{"train_examples": 123503, "image_size": 32, "horizontal_flip": true, "rotation_deg": 10, "noise_std": 0.6, "norm": "groupnorm", "widths": [64, 64, 128, 256], "blocks_per_level": 1, "attention": true, "init": "xavier_uniform", "optimizer": "muon", "muon_scale": "original", "cautious_weight_decay": true, "max_steps": 36600, "final_lr_fraction": 0.1}
Rows from block 6, named by matrix and row number. Each number is 200 + 40 x the weight over its row's rms, rounded and kept within 0 to 999. All counts start at 0. After the name is the row's rms in percent of the matrix's.
# conv: 3x3 conv (model.mid.2.conv.weight, 256x256x3x3), inputs 90-95, a 3x3 kernel for each
conv.76,100,264,262,175,208,194,165,220,185,255,187,191,237,173,201,261,170,221,225,163,95,171,201,227,232,220,172,168,207,210,231,174,205,222,216,252,208,174,157,241,157,244,254,134,243,246,187,160,190,187,198,200,208,177,248
conv.77,070,227,235,236,216,181,213,233,185,216,182,131,146,182,152,133,210,160,137,188,198,194,145,186,195,130,181,195,177,194,202,215,235,205,199,174,180,156,120,169,161,43,134,189,116,144,142,109,145,162,97,163,142,138,163
conv.78,099,262,196,202,183,212,282,164,216,247,254,197,225,288,258,212,247,238,230,164,188,233,162,200,263,207,148,195,220,244,183,255,252,190,191,211,203,184,158,205,252,232,184,122,205,249,208,194,232,168,169,212,285,245,271
conv.79,100,210,188,212,157,216,197,166,207,207,200,273,241,251,266,188,218,217,223,179,111,200,199,186,255,209,220,213,239,227,219,260,251,202,193,190,231,169,111,222,229,151,144,280,158,257,192,203,249,220,209,235,240,200,189
conv.80,121,164,182,199,257,220,195,197,202,169,241,205,223,242,224,194,239,232,213,218,217,156,182,185,196,150,171,159,130,197,179,145,212,181,204,231,235,291,205,339,97,134,184,216,129,219,222,196,226,195,209,177,189,179,191
conv.81,086,162,219,202,231,217,223,179,192,164,242,160,224,210,188,230,157,160,190,227,159,157,243,198,197,281,217,192,160,169,212,195,157,204,148,154,193,206,174,234,164,239,159,282,279,212,216,239,134,234,173,195,246,208,186
conv.82,097,211,139,250,228,241,263,232,245,217,228,258,330,146,139,238,226,228,291,180,222,253,138,192,163,183,207,188,224,244,205,184,205,220,207,214,248,134,118,202,182,143,210,211,221,155,177,204,249,176,211,216,124,253,239
conv.83,128,275,215,180,218,179,157,273,252,170,195,155,239,180,132,259,245,207,303,192,176,188,231,222,167,227,207,178,279,223,265,208,151,218,214,193,266,150,236,222,166,217,205,227,194,81,219,254,262,195,184,213,246,215,233
conv.84,087,152,218,219,175,263,263,198,247,236,222,199,172,233,125,177,225,231,198,120,166,139,209,195,217,224,188,209,194,153,149,201,166,161,213,208,179,189,215,169,204,208,185,217,215,164,238,187,169,218,191,137,238,170,107
conv.85,093,208,206,222,222,252,220,204,197,200,230,252,276,155,122,165,127,215,180,221,228,235,214,188,254,204,184,249,212,216,226,130,168,181,132,215,179,227,219,228,173,243,162,190,278,169,163,238,188,177,231,219,147,239,210
conv.86,071,174,156,155,196,139,175,194,154,192,200,233,192,227,268,190,178,231,194,184,183,175,198,245,233,209,213,220,200,200,212,213,228,221,193,206,197,183,134,184,183,119,171,167,203,216,234,239,234,242,289,292,228,280,267
conv.87,078,164,134,121,181,139,133,187,164,165,216,217,191,251,242,215,232,234,216,130,115,134,118,130,176,158,143,187,244,247,225,263,266,251,245,257,222,174,165,205,153,120,186,198,205,239,222,226,231,240,273,262,217,225,231
conv.88,096,180,160,199,236,190,182,198,234,175,219,210,207,215,156,204,170,200,196,180,201,167,177,178,169,272,190,195,250,237,201,214,193,185,202,154,183,239,256,165,219,146,165,168,221,162,206,215,135,170,114,141,201,171,159
conv.89,095,233,251,272,226,226,137,242,261,168,127,228,141,201,192,216,276,215,149,211,136,193,196,156,199,162,130,203,194,169,189,235,194,215,180,145,179,155,338,194,103,210,226,265,317,299,179,269,156,184,224,177,212,200,188
conv.90,098,184,142,221,206,236,231,224,225,220,208,207,140,224,147,215,209,188,197,271,218,226,211,172,155,249,243,194,185,231,177,183,189,173,154,180,143,88,168,178,181,184,216,260,227,206,181,223,173,193,167,143,167,164,106
conv.91,086,160,290,199,149,209,156,177,249,183,205,212,281,156,187,202,222,224,202,209,203,186,226,249,201,229,197,210,225,186,230,224,213,211,205,153,195,186,140,208,171,206,214,224,128,126,192,147,257,169,171,244,219,154,200
conv.92,106,294,277,185,188,226,230,228,267,143,172,211,202,114,202,189,165,205,209,171,194,159,213,195,230,166,174,238,192,228,252,222,232,215,167,167,196,276,141,203,193,132,264,208,176,148,165,123,164,170,118,207,170,152,203
conv.93,091,159,266,147,212,210,162,221,255,205,225,249,257,180,233,210,196,188,234,183,269,186,201,252,219,129,189,209,175,163,146,180,206,208,167,187,172,194,175,229,151,284,230,209,222,177,157,199,242,174,170,214,276,215,200
conv.94,096,209,188,184,216,130,240,252,126,146,227,208,261,143,148,227,222,199,225,172,234,250,193,229,220,128,170,165,193,154,194,162,165,204,193,168,250,171,278,233,106,183,185,256,301,255,166,250,245,135,237,188,187,263,193
conv.95,126,194,109,202,133,110,130,188,153,163,159,175,197,217,192,250,209,229,289,214,188,200,264,272,252,211,197,202,206,241,230,190,200,189,196,168,163,231,215,225,294,107,167,266,165,185,197,201,193,234,184,186,219,228,273
conv.96,147,227,211,199,205,199,186,184,149,172,171,122,153,168,61,130,191,137,202,246,237,204,231,210,174,206,167,135,195,194,212,191,208,208,209,214,214,201,174,221,125,101,123,104,102,199,142,166,187,166,231,218,154,199,190
conv.97,137,189,140,243,233,194,212,215,205,164,188,205,233,171,183,247,154,160,220,171,165,149,205,172,214,237,167,195,134,162,114,138,205,204,176,236,199,336,250,286,204,222,163,196,190,164,249,253,269,186,214,270,200,157,213
conv.98,120,177,238,178,237,257,172,233,151,199,231,247,163,149,161,155,191,188,213,261,240,200,245,236,157,225,210,181,161,207,236,213,185,252,217,170,159,206,167,136,214,248,158,153,181,227,268,156,179,223,226,182,209,244,167
conv.99,123,233,176,234,156,103,142,179,120,166,163,263,214,222,255,244,191,227,194,252,211,195,237,211,203,188,188,154,222,208,267,245,202,257,232,191,230,120,268,160,253,310,213,186,272,240,156,126,156,228,158,191,213,172,234
conv.100,105,193,143,224,187,151,260,172,84,201,99,165,139,221,288,190,157,241,193,208,192,208,246,196,190,206,174,172,239,161,158,224,246,200,173,232,184,167,239,239,171,187,197,171,167,189,173,190,146,188,259,158,184,282,217
conv.101,102,289,234,212,311,287,220,201,234,157,236,233,166,198,193,229,209,197,203,221,221,280,174,196,247,226,159,239,258,177,168,252,169,186,272,218,264,159,126,149,179,184,207,191,179,150,231,142,141,234,170,171,261,186,242
conv.102,067,178,231,209,203,202,184,180,185,172,155,159,130,177,134,112,138,155,111,213,222,221,237,246,268,227,249,242,230,254,221,221,248,229,204,221,197,191,173,120,149,113,141,215,201,241,246,198,164,247,219,159,204,194,160
conv.103,098,198,229,216,259,271,286,164,206,248,114,191,189,277,199,226,197,206,174,282,285,282,235,188,141,198,143,162,216,182,196,162,185,199,161,194,196,221,208,252,132,150,194,138,155,185,200,224,225,144,162,152,159,198,186
conv.104,102,229,257,228,222,230,184,204,255,222,177,214,196,176,225,178,185,186,208,268,251,215,265,188,171,200,134,111,194,180,193,166,123,182,177,123,205,100,183,94,120,202,180,185,243,197,211,251,167,228,291,254,207,183,139
conv.105,103,177,241,214,149,242,178,182,171,182,174,176,176,213,169,239,210,202,156,228,231,245,171,178,226,159,158,187,254,217,209,242,154,179,251,186,161,155,85,248,153,147,181,339,252,182,183,162,179,136,214,217,177,231,212
conv.106,101,173,253,192,192,267,183,177,194,229,176,263,234,193,192,212,166,222,248,150,180,254,149,221,211,215,266,188,139,185,220,211,181,170,229,254,259,233,309,118,237,267,150,131,63,222,183,180,234,115,216,234,166,205,209
conv.107,073,197,199,198,201,203,196,216,184,229,149,185,145,195,193,164,177,207,179,189,223,223,208,192,205,203,196,211,231,241,226,199,225,206,201,249,215,196,204,167,163,87,141,170,147,158,214,187,210,171,137,177,172,180,188
conv.108,118,202,152,130,220,166,129,169,163,131,178,151,185,261,228,152,216,204,146,194,217,230,221,266,251,218,194,159,221,192,249,200,136,183,195,134,174,101,192,174,167,279,159,180,203,179,159,174,162,210,270,228,179,156,110
conv.109,104,174,217,270,265,183,213,267,138,110,188,151,140,202,257,196,184,180,240,181,179,201,127,76,189,129,131,218,206,192,177,123,220,245,175,249,237,247,222,181,168,323,83,182,174,138,187,197,209,208,184,195,177,157,201
conv.110,104,257,230,192,273,206,206,164,231,234,223,229,216,223,274,221,232,215,201,187,187,178,174,162,191,156,162,188,206,220,202,218,253,204,216,181,179,200,216,253,242,211,252,154,236,140,203,189,238,230,163,226,257,200,204
conv.111,112,276,246,170,193,227,175,198,166,156,159,276,172,195,265,200,128,177,210,206,203,192,193,186,176,239,241,257,209,196,180,254,174,181,199,248,264,169,249,177,211,282,192,163,256,193,190,225,237,165,249,215,195,248,202
conv.112,096,244,226,137,206,198,218,159,216,155,153,189,213,157,223,220,235,234,218,222,217,123,212,187,176,152,164,219,117,153,219,168,225,232,184,270,298,210,221,219,158,219,222,237,234,110,143,251,192,146,209,237,183,200,225
conv.113,101,205,243,232,154,161,201,89,106,216,186,188,241,152,162,217,201,208,212,201,177,181,254,229,181,216,178,132,195,239,234,190,196,261,198,225,177,192,177,141,142,176,166,260,294,281,169,161,219,227,194,177,200,198,204
conv.114,108,209,223,152,208,270,148,150,173,206,248,254,199,240,185,203,258,210,246,180,168,253,219,208,260,237,166,245,201,211,233,140,131,237,203,201,181,168,150,118,218,283,186,227,90,217,145,202,192,138,201,173,240,208,208
conv.115,094,261,170,184,190,203,207,239,197,216,173,256,163,189,201,180,223,237,172,205,223,233,201,185,196,241,179,238,172,195,190,213,194,197,182,205,156,208,206,213,108,236,230,150,172,167,179,232,213,251,217,233,211,151,210
conv.116,097,297,196,275,174,178,198,219,165,170,177,156,150,196,246,172,132,128,151,166,144,189,193,177,213,227,210,142,202,208,167,205,177,155,219,178,188,197,186,97,269,278,180,138,202,345,166,195,253,190,225,207,123,142,206
conv.117,112,219,158,169,224,255,209,224,236,135,194,187,176,257,259,153,213,183,219,201,205,222,182,199,209,187,136,114,235,185,155,248,180,169,199,203,208,308,256,109,201,235,62,160,156,228,143,210,226,146,230,221,147,186,228
conv.118,102,224,142,216,199,193,147,215,149,215,237,189,179,208,160,172,224,202,156,143,170,134,201,252,186,200,243,204,179,193,211,187,177,249,221,204,227,205,151,236,258,285,158,231,174,112,159,230,250,132,199,193,205,188,189
conv.119,101,274,215,179,245,149,244,244,138,216,212,184,191,217,243,213,195,237,158,135,232,288,174,231,232,178,209,221,187,154,167,209,128,142,195,183,227,221,92,108,118,181,201,212,224,238,176,139,129,176,198,197,214,171,121
conv.120,112,215,290,248,212,209,102,217,178,167,166,156,165,200,185,317,219,213,182,189,229,184,179,212,121,189,157,209,171,205,174,208,226,249,186,193,243,154,166,276,165,166,253,162,203,104,190,165,150,215,196,209,247,204,168
conv.121,123,138,236,191,210,197,214,160,242,193,221,145,172,192,193,212,215,201,209,208,235,151,207,168,195,172,229,156,222,234,210,178,235,146,217,204,183,183,155,129,239,166,196,167,269,251,191,152,135,230,180,181,155,222,174
conv.122,090,248,236,188,181,141,201,221,156,173,202,221,148,162,197,165,189,220,171,217,186,131,243,232,171,246,181,161,211,274,192,210,223,186,217,267,203,297,224,279,201,176,221,248,206,248,218,214,217,194,189,203,226,277,220
conv.123,067,203,190,216,189,152,193,234,200,213,207,176,193,200,170,211,189,190,202,192,194,198,201,198,209,183,179,168,201,194,202,195,243,225,213,219,210,178,218,184,133,100,143,186,177,173,161,168,182,205,163,183,175,195,186
conv.124,057,245,245,268,207,191,223,197,194,187,224,221,240,202,206,219,175,190,215,201,220,208,233,206,206,222,192,197,192,195,209,183,227,224,189,198,193,197,181,237,154,51,141,199,188,207,197,209,217,203,167,191,202,175,193
conv.125,058,249,232,248,205,195,206,197,184,176,229,215,229,200,187,200,184,175,206,198,212,214,237,210,210,216,177,198,200,210,214,193,245,239,205,226,193,205,156,229,123,60,112,188,198,203,230,193,214,229,169,175,222,181,198
conv.126,099,202,256,230,172,204,204,135,201,221,228,202,172,245,200,207,266,166,149,202,145,222,207,154,201,220,191,233,217,194,215,215,177,236,176,191,165,207,250,99,99,266,176,245,214,73,182,161,218,207,175,195,265,186,176
conv.127,098,182,100,123,208,196,234,246,148,126,170,186,205,234,251,192,138,211,177,197,189,202,228,167,155,291,270,225,208,197,211,200,259,236,195,180,258,101,220,240,201,203,249,170,215,128,197,218,260,176,188,254,205,219,202
conv.128,095,165,74,159,167,165,225,176,117,135,165,225,171,149,200,138,190,205,140,212,246,173,203,240,230,225,274,224,214,247,180,181,247,158,279,248,164,76,265,183,124,103,144,152,152,208,163,230,156,183,212,178,172,260,199
conv.129,094,106,183,243,151,216,244,138,132,216,198,171,227,171,209,229,98,114,143,244,258,247,164,177,230,173,222,221,198,187,159,224,263,188,149,163,179,252,268,202,185,247,166,166,208,210,210,266,203,227,235,179,206,245,179
conv.130,099,138,167,204,255,169,164,232,148,167,193,199,227,183,194,182,168,200,275,183,254,220,180,286,233,177,301,220,220,198,232,278,235,202,154,191,169,173,188,154,81,169,119,139,208,176,181,247,152,164,199,196,207,200,232
conv.131,054,162,156,250,146,88,189,193,164,237,169,190,233,151,184,253,202,211,233,189,203,222,181,202,216,157,152,171,161,145,163,163,220,181,142,178,155,286,246,269,219,79,205,263,242,226,163,141,136,203,149,176,184,173,171
conv.132,087,164,225,193,121,206,212,152,223,177,199,289,250,218,222,236,224,194,207,257,192,166,251,228,201,218,257,212,214,231,227,199,173,176,233,205,235,131,233,281,172,209,268,194,253,337,147,182,211,214,260,254,159,242,198
conv.133,102,248,217,175,125,218,189,226,219,180,167,197,234,176,200,245,208,228,205,190,228,226,182,232,178,116,198,172,194,260,224,257,217,287,145,118,165,189,247,161,180,183,235,159,188,124,144,143,229,228,197,255,197,263,294
conv.134,110,207,163,147,267,316,207,241,211,151,180,191,133,255,224,162,242,223,251,198,146,179,116,122,191,175,157,183,209,207,221,188,184,145,206,205,220,135,220,95,253,254,184,82,222,282,170,159,153,182,149,167,212,186,158
conv.135,096,253,169,114,242,171,166,265,256,200,244,223,163,198,236,148,185,168,152,222,213,202,256,301,226,185,223,159,218,205,223,154,179,190,159,167,190,142,89,232,166,112,206,276,176,296,226,167,165,201,227,191,165,234,248
conv.136,103,159,306,262,194,281,234,209,130,158,226,179,208,217,146,193,168,92,243,276,236,209,218,199,145,192,196,159,236,152,186,228,143,185,150,240,218,156,147,243,160,247,176,248,148,163,244,219,228,217,241,183,245,163,168
conv.137,097,209,177,262,216,145,187,237,147,285,191,203,194,204,220,187,114,164,243,217,232,195,144,189,203,191,209,247,217,217,192,252,191,182,186,225,162,169,187,149,193,257,179,173,213,36,169,140,156,210,247,190,206,174,137
conv.138,100,273,211,242,208,221,228,195,214,286,214,258,278,227,201,205,178,112,167,244,222,148,197,203,149,193,199,149,154,191,278,210,215,163,153,217,190,139,175,239,292,226,249,199,192,265,227,213,145,216,200,181,208,184,160
conv.139,095,151,185,120,261,217,229,248,203,266,175,146,235,234,200,216,246,177,185,247,222,248,155,130,196,208,196,218,239,244,285,206,197,223,229,212,221,107,221,150,298,213,204,209,194,165,193,149,162,215,187,202,243,190,176
conv.140,060,128,110,189,132,56,153,174,115,188,140,138,206,118,95,191,180,156,217,179,194,190,165,192,200,144,163,159,161,171,174,162,220,157,167,201,172,245,222,220,224,59,192,247,226,230,133,107,100,172,109,135,170,166,164
conv.141,054,156,133,208,149,71,168,198,154,215,166,180,226,164,160,252,215,229,249,192,197,211,173,182,211,135,145,171,174,154,156,156,222,161,158,190,154,262,241,274,232,59,222,280,239,257,154,125,105,199,145,149,191,192,178
conv.142,117,167,184,239,243,215,211,254,174,161,163,145,196,166,206,174,143,201,221,175,249,259,190,236,248,213,238,212,199,191,189,245,160,181,214,204,220,261,161,212,162,261,178,143,247,242,242,164,167,220,247,169,229,202,248
conv.143,098,302,197,270,245,158,234,240,167,251,226,201,207,265,203,210,269,253,254,173,253,207,201,199,184,179,195,195,266,216,242,253,213,226,230,186,154,87,240,176,140,233,191,194,165,206,235,213,140,207,232,138,218,212,171
conv.144,108,158,174,145,214,223,185,207,241,204,203,246,135,188,254,214,136,225,183,219,208,195,200,188,182,224,154,213,178,219,167,210,257,207,224,261,222,281,254,130,277,200,215,211,271,102,229,224,237,199,202,193,141,228,186
conv.145,100,228,313,257,238,208,222,195,228,79,231,268,258,198,136,218,216,222,223,230,181,215,214,163,155,202,178,153,211,214,144,209,191,99,227,177,119,155,226,269,207,179,285,146,194,262,185,164,153,145,159,111,232,268,209
conv.146,077,207,200,198,166,113,142,180,170,177,202,193,173,186,174,173,208,207,192,215,209,216,218,253,247,195,215,212,228,230,191,226,263,209,246,224,206,159,151,209,156,66,166,145,93,185,197,195,194,219,193,214,215,222,235
conv.147,098,193,184,154,233,201,195,240,266,185,209,165,240,233,224,211,236,182,192,266,260,214,237,193,190,242,176,210,182,139,212,277,181,237,247,213,261,89,168,180,162,241,263,110,163,231,188,216,189,179,128,191,201,162,240
conv.148,104,235,196,220,154,162,279,169,172,256,165,200,254,169,230,200,179,198,276,171,182,172,211,220,232,223,204,230,234,165,215,256,184,208,244,266,232,233,158,234,220,212,168,130,215,135,172,153,149,184,159,135,191,235,174
conv.149,071,203,210,207,182,173,176,204,206,211,213,229,216,241,236,215,248,233,197,193,180,185,156,128,167,157,126,135,185,220,186,208,253,220,218,244,220,134,52,95,104,0,62,128,62,110,242,206,172,253,182,185,240,212,181
conv.150,101,249,242,165,205,191,143,142,175,188,197,202,181,231,172,126,230,174,140,207,271,267,174,220,218,274,233,231,189,193,241,141,181,250,183,200,207,89,208,179,198,251,227,197,257,183,179,221,217,208,221,200,224,233,197
conv.151,093,220,183,240,177,157,158,216,193,221,206,163,225,198,226,219,254,258,259,243,217,212,216,161,184,210,159,188,182,130,157,132,129,165,137,139,164,146,227,190,147,205,228,195,234,238,228,256,229,184,116,174,204,169,206
conv.152,109,236,227,178,179,242,153,179,219,160,191,183,220,191,206,177,157,180,209,210,246,176,202,234,180,257,259,206,218,197,266,234,206,234,153,145,191,204,157,220,158,227,261,193,243,267,161,184,263,218,209,250,188,207,271
conv.153,095,226,235,290,248,203,180,207,168,200,240,174,194,253,267,245,179,225,161,174,119,161,173,205,201,185,229,155,240,217,188,152,161,151,189,154,151,190,240,193,222,273,180,218,139,73,186,163,183,212,272,192,216,186,147
conv.154,061,209,208,214,184,126,163,190,177,181,226,240,209,230,235,216,235,252,213,220,217,222,203,216,242,185,185,202,205,233,205,233,275,226,235,239,206,144,86,150,115,0,95,107,43,129,215,222,178,248,207,199,221,219,215
conv.155,098,238,254,142,231,195,224,219,226,221,265,201,212,245,188,214,217,184,198,223,198,207,207,206,198,211,137,157,128,143,194,217,192,198,154,157,219,167,180,221,244,199,302,224,204,271,232,173,194,219,123,242,272,159,223
conv.156,103,177,217,109,196,142,183,163,185,223,236,260,221,243,205,210,222,278,310,234,193,166,237,170,139,217,196,187,247,206,239,246,209,212,201,154,182,209,171,126,172,232,147,163,193,121,235,228,257,238,195,191,281,239,219
conv.157,099,243,201,269,181,280,252,221,206,250,202,240,188,209,206,199,247,203,164,202,191,180,265,184,201,242,232,190,202,266,201,211,137,198,232,217,214,213,255,171,181,275,189,161,175,133,144,194,106,184,231,122,179,280,126
conv.158,114,139,108,140,171,202,205,179,161,180,200,233,229,174,199,197,277,192,287,224,164,146,148,156,164,180,193,207,188,195,258,197,218,195,220,181,173,238,267,172,237,245,215,228,232,209,266,238,221,279,166,257,230,178,200
conv.159,098,137,287,217,130,205,181,191,257,212,151,172,132,204,181,170,244,197,219,215,218,195,222,223,202,225,211,206,128,222,159,198,213,247,193,187,209,201,214,220,189,267,197,158,169,116,152,163,158,205,187,216,217,147,222
conv.160,104,160,184,224,104,166,234,135,251,230,187,231,227,144,180,198,218,193,227,220,122,195,243,204,251,139,157,223,168,217,187,199,156,178,208,186,177,168,172,156,121,232,204,176,189,192,257,185,198,201,207,220,216,193,198
conv.161,115,146,154,151,203,270,176,189,205,197,189,193,146,178,210,223,187,177,193,151,177,166,205,264,163,168,199,147,192,195,150,192,148,204,227,188,187,209,132,244,181,166,246,197,160,212,214,203,234,202,243,261,168,224,185
conv.162,093,152,185,147,221,197,220,226,239,242,240,158,179,186,149,199,233,183,158,184,163,179,233,196,144,222,177,234,247,225,188,150,161,187,156,191,158,156,228,235,237,317,295,247,99,249,154,160,170,163,216,155,165,145,160
conv.163,130,176,175,187,216,171,199,225,190,218,160,126,203,157,230,173,174,201,119,223,231,157,221,253,142,199,167,203,228,225,238,209,194,210,219,225,154,166,101,275,137,174,187,195,186,186,220,170,157,207,223,165,212,176,213
conv.164,122,206,166,167,198,203,204,186,211,182,181,205,216,154,194,169,218,175,169,186,131,166,195,246,201,170,178,146,190,191,185,114,187,242,216,232,232,214,187,143,194,244,112,160,176,114,191,173,167,195,251,168,154,196,230
conv.165,095,211,295,253,179,207,207,219,210,223,214,181,265,180,142,212,228,124,186,131,175,236,161,217,278,156,206,290,246,210,210,152,185,113,190,203,157,199,227,265,221,174,169,177,202,149,140,186,199,190,166,208,179,228,237
conv.166,104,197,133,100,222,174,167,241,202,200,206,185,170,227,216,165,193,172,184,208,206,196,238,189,223,247,254,221,221,205,198,226,208,166,182,156,143,196,205,209,181,187,197,81,216,262,212,198,158,163,186,129,120,241,177
conv.167,104,174,184,209,270,241,102,248,181,187,197,218,215,190,185,210,204,145,191,256,193,240,180,222,208,150,183,196,143,189,172,180,163,191,248,189,188,185,206,129,179,367,203,164,252,236,232,286,171,173,259,226,213,226,191
conv.168,097,311,186,160,200,185,202,234,161,164,146,268,237,192,234,236,202,178,225,155,118,214,176,140,247,198,163,220,169,205,176,252,156,206,240,174,209,233,190,275,190,154,160,175,131,167,198,222,220,211,222,168,171,185,185
conv.169,113,168,195,158,146,205,198,180,223,208,208,165,171,230,199,218,291,263,241,218,139,194,259,194,220,206,178,200,167,205,147,218,244,213,276,280,250,100,193,224,162,169,153,211,245,234,254,203,214,227,155,227,196,220,219
conv.170,075,181,203,216,165,139,187,186,173,170,150,164,185,194,173,177,184,193,167,193,175,170,187,177,157,172,188,163,211,218,251,204,238,235,203,214,242,194,125,131,161,55,165,191,132,139,245,288,260,203,246,252,204,225,199
conv.171,082,139,152,163,180,196,180,234,199,201,163,149,194,185,153,236,196,163,225,205,215,257,234,252,252,197,212,231,235,225,238,218,196,253,228,217,248,257,256,201,252,245,205,228,210,189,165,203,184,175,200,199,199,182,186
conv.172,111,192,211,195,269,160,150,206,154,175,182,175,215,196,203,277,236,197,192,225,177,143,176,213,151,162,200,252,230,236,246,177,223,254,187,178,232,136,141,197,157,245,283,140,149,82,263,147,115,179,210,189,173,232,260
conv.173,093,203,191,230,214,208,206,240,250,278,217,199,250,243,196,214,179,186,222,226,218,182,282,248,250,218,186,171,220,179,204,206,149,173,240,163,212,272,240,250,170,201,232,213,279,245,245,250,282,230,202,264,236,246,236
conv.174,102,186,223,199,184,235,188,206,279,241,164,109,159,213,134,231,160,163,248,224,169,219,161,168,201,190,172,181,212,131,176,245,174,228,226,175,232,188,233,127,238,251,208,181,287,130,219,119,203,238,123,245,258,229,245
conv.175,109,157,239,221,133,206,196,179,257,231,185,210,199,133,201,230,158,217,219,226,223,162,190,202,201,182,166,220,253,186,162,220,173,206,198,212,200,209,217,198,147,205,246,186,181,178,215,210,196,168,224,141,146,189,234
conv.176,095,260,231,211,222,224,212,218,193,230,243,290,212,183,262,219,226,233,242,229,234,195,215,269,175,224,205,190,165,198,220,146,207,221,138,218,204,231,208,222,168,190,130,286,192,202,161,142,174,140,171,176,211,164,113
conv.177,104,157,145,130,203,192,171,211,259,175,228,260,144,195,212,147,187,197,205,226,197,183,218,192,164,208,176,210,190,190,224,182,187,218,171,148,222,163,167,71,145,176,167,159,130,100,249,212,145,171,202,154,182,209,139
conv.178,105,156,222,157,154,254,179,174,197,185,197,146,203,203,204,196,249,216,256,241,142,224,258,174,207,207,185,179,221,193,195,169,227,198,166,220,170,170,278,172,214,293,206,232,227,207,211,162,246,230,173,186,251,207,182
conv.179,115,235,222,204,140,177,172,233,178,179,208,239,166,229,205,227,273,255,216,167,194,212,119,159,158,123,175,200,163,165,151,215,207,185,233,211,240,139,179,116,241,183,276,214,203,251,203,198,159,216,196,208,208,220,185
conv.180,079,206,154,170,192,139,172,191,164,194,197,204,211,182,134,172,184,135,192,144,152,154,149,149,162,148,137,157,205,221,216,209,220,209,204,204,203,207,187,202,196,176,179,159,184,205,210,252,222,219,234,248,203,232,240
conv.181,105,203,256,133,194,165,91,164,184,179,207,169,183,210,189,169,204,213,185,178,194,197,210,213,154,190,279,186,180,211,172,208,223,221,186,188,178,184,82,308,215,170,253,260,119,233,171,171,210,231,222,181,261,211,195
conv.182,111,203,223,228,241,235,236,198,216,246,213,208,212,209,207,255,206,170,183,239,182,211,219,220,257,202,214,253,146,142,178,214,169,191,185,104,182,277,239,178,144,154,181,210,297,104,132,149,144,225,200,246,213,231,235
conv.183,095,138,211,213,218,247,254,184,213,191,182,113,214,155,222,171,156,211,265,164,187,234,112,192,224,210,194,181,234,234,192,220,161,260,228,196,290,197,286,262,250,328,171,236,169,261,188,189,242,213,261,270,192,145,202
conv.184,094,213,198,217,197,261,221,195,213,177,178,152,164,212,218,199,271,223,205,190,196,181,224,193,208,199,181,180,191,185,212,188,239,218,213,209,179,199,196,116,155,322,178,96,82,129,188,185,226,224,282,158,186,195,214
conv.185,112,163,166,234,233,217,261,220,194,278,131,177,143,126,183,153,239,231,155,177,164,207,226,246,193,233,249,208,241,235,244,202,184,176,149,218,152,206,223,226,120,193,216,185,136,196,180,209,148,236,247,183,231,164,136
conv.186,093,180,134,266,205,113,310,226,229,331,146,154,201,176,212,214,160,238,237,212,226,224,207,222,235,201,227,223,142,167,176,110,203,200,187,215,187,219,160,229,289,267,261,229,307,188,208,250,220,199,207,189,188,139,175
conv.187,103,288,254,188,261,215,174,217,215,221,162,195,191,182,158,193,213,201,242,224,237,188,218,230,194,224,249,193,237,207,205,200,191,197,240,176,242,174,161,175,272,152,177,165,149,230,191,233,212,188,147,207,170,207,167
conv.188,101,103,176,301,144,225,274,213,195,258,181,190,159,157,165,165,193,223,227,166,159,208,223,173,223,215,194,199,170,166,126,189,206,187,241,296,233,170,241,187,108,210,191,97,220,211,154,178,171,176,185,194,198,214,214
conv.189,070,219,204,208,228,153,199,247,173,222,212,218,187,267,249,208,226,231,222,199,176,183,188,187,217,183,163,195,198,232,237,210,266,244,232,242,228,219,185,216,232,143,224,248,238,224,236,234,195,297,253,232,293,307,229
conv.190,097,224,203,183,216,152,257,234,203,233,171,179,227,180,211,223,189,216,158,245,202,257,287,217,230,284,224,264,197,204,242,186,181,185,197,169,191,237,168,103,198,206,158,206,189,183,227,244,229,193,221,224,160,180,191
conv.191,098,193,228,210,157,271,237,194,289,260,239,247,190,209,185,174,247,183,200,212,234,197,206,252,214,180,232,215,294,212,142,302,181,191,264,222,206,217,139,195,203,189,200,269,163,214,176,168,160,226,275,129,291,224,92
conv.192,107,140,181,251,269,219,222,190,191,196,214,182,223,188,191,244,169,219,247,196,211,206,170,148,176,203,185,213,212,224,220,168,199,239,155,192,190,219,170,69,230,229,69,218,245,178,171,186,167,132,210,143,231,223,193
conv.193,096,175,193,218,137,220,228,225,219,189,233,253,219,261,203,211,206,157,225,156,179,241,194,212,154,217,192,178,209,248,181,253,187,181,230,194,176,149,203,299,157,264,168,251,181,216,289,236,226,198,251,196,212,118,173
conv.194,102,167,141,152,175,248,161,185,245,218,182,199,222,194,191,177,218,170,177,159,195,167,207,256,167,189,279,243,204,215,202,250,201,164,216,206,161,201,140,131,219,218,214,220,136,158,220,136,162,210,183,139,258,206,192
conv.195,111,173,215,234,237,222,212,197,204,199,166,160,140,191,249,207,234,242,199,206,230,238,215,242,195,191,192,211,196,239,252,167,235,190,182,154,183,134,189,141,126,229,274,293,197,190,132,205,174,224,284,286,188,188,179
conv.196,097,183,127,215,219,132,204,184,190,242,135,157,177,182,190,184,220,188,203,135,218,208,173,237,190,192,163,113,216,229,211,190,218,260,193,170,155,166,323,234,141,204,168,175,174,233,152,211,160,210,188,216,248,192,214
conv.197,100,237,192,180,198,192,147,149,227,211,248,196,187,269,195,183,235,242,194,217,231,176,232,263,201,201,264,236,190,233,183,187,222,188,170,260,287,226,306,226,232,245,206,196,130,142,248,272,225,206,185,221,201,211,189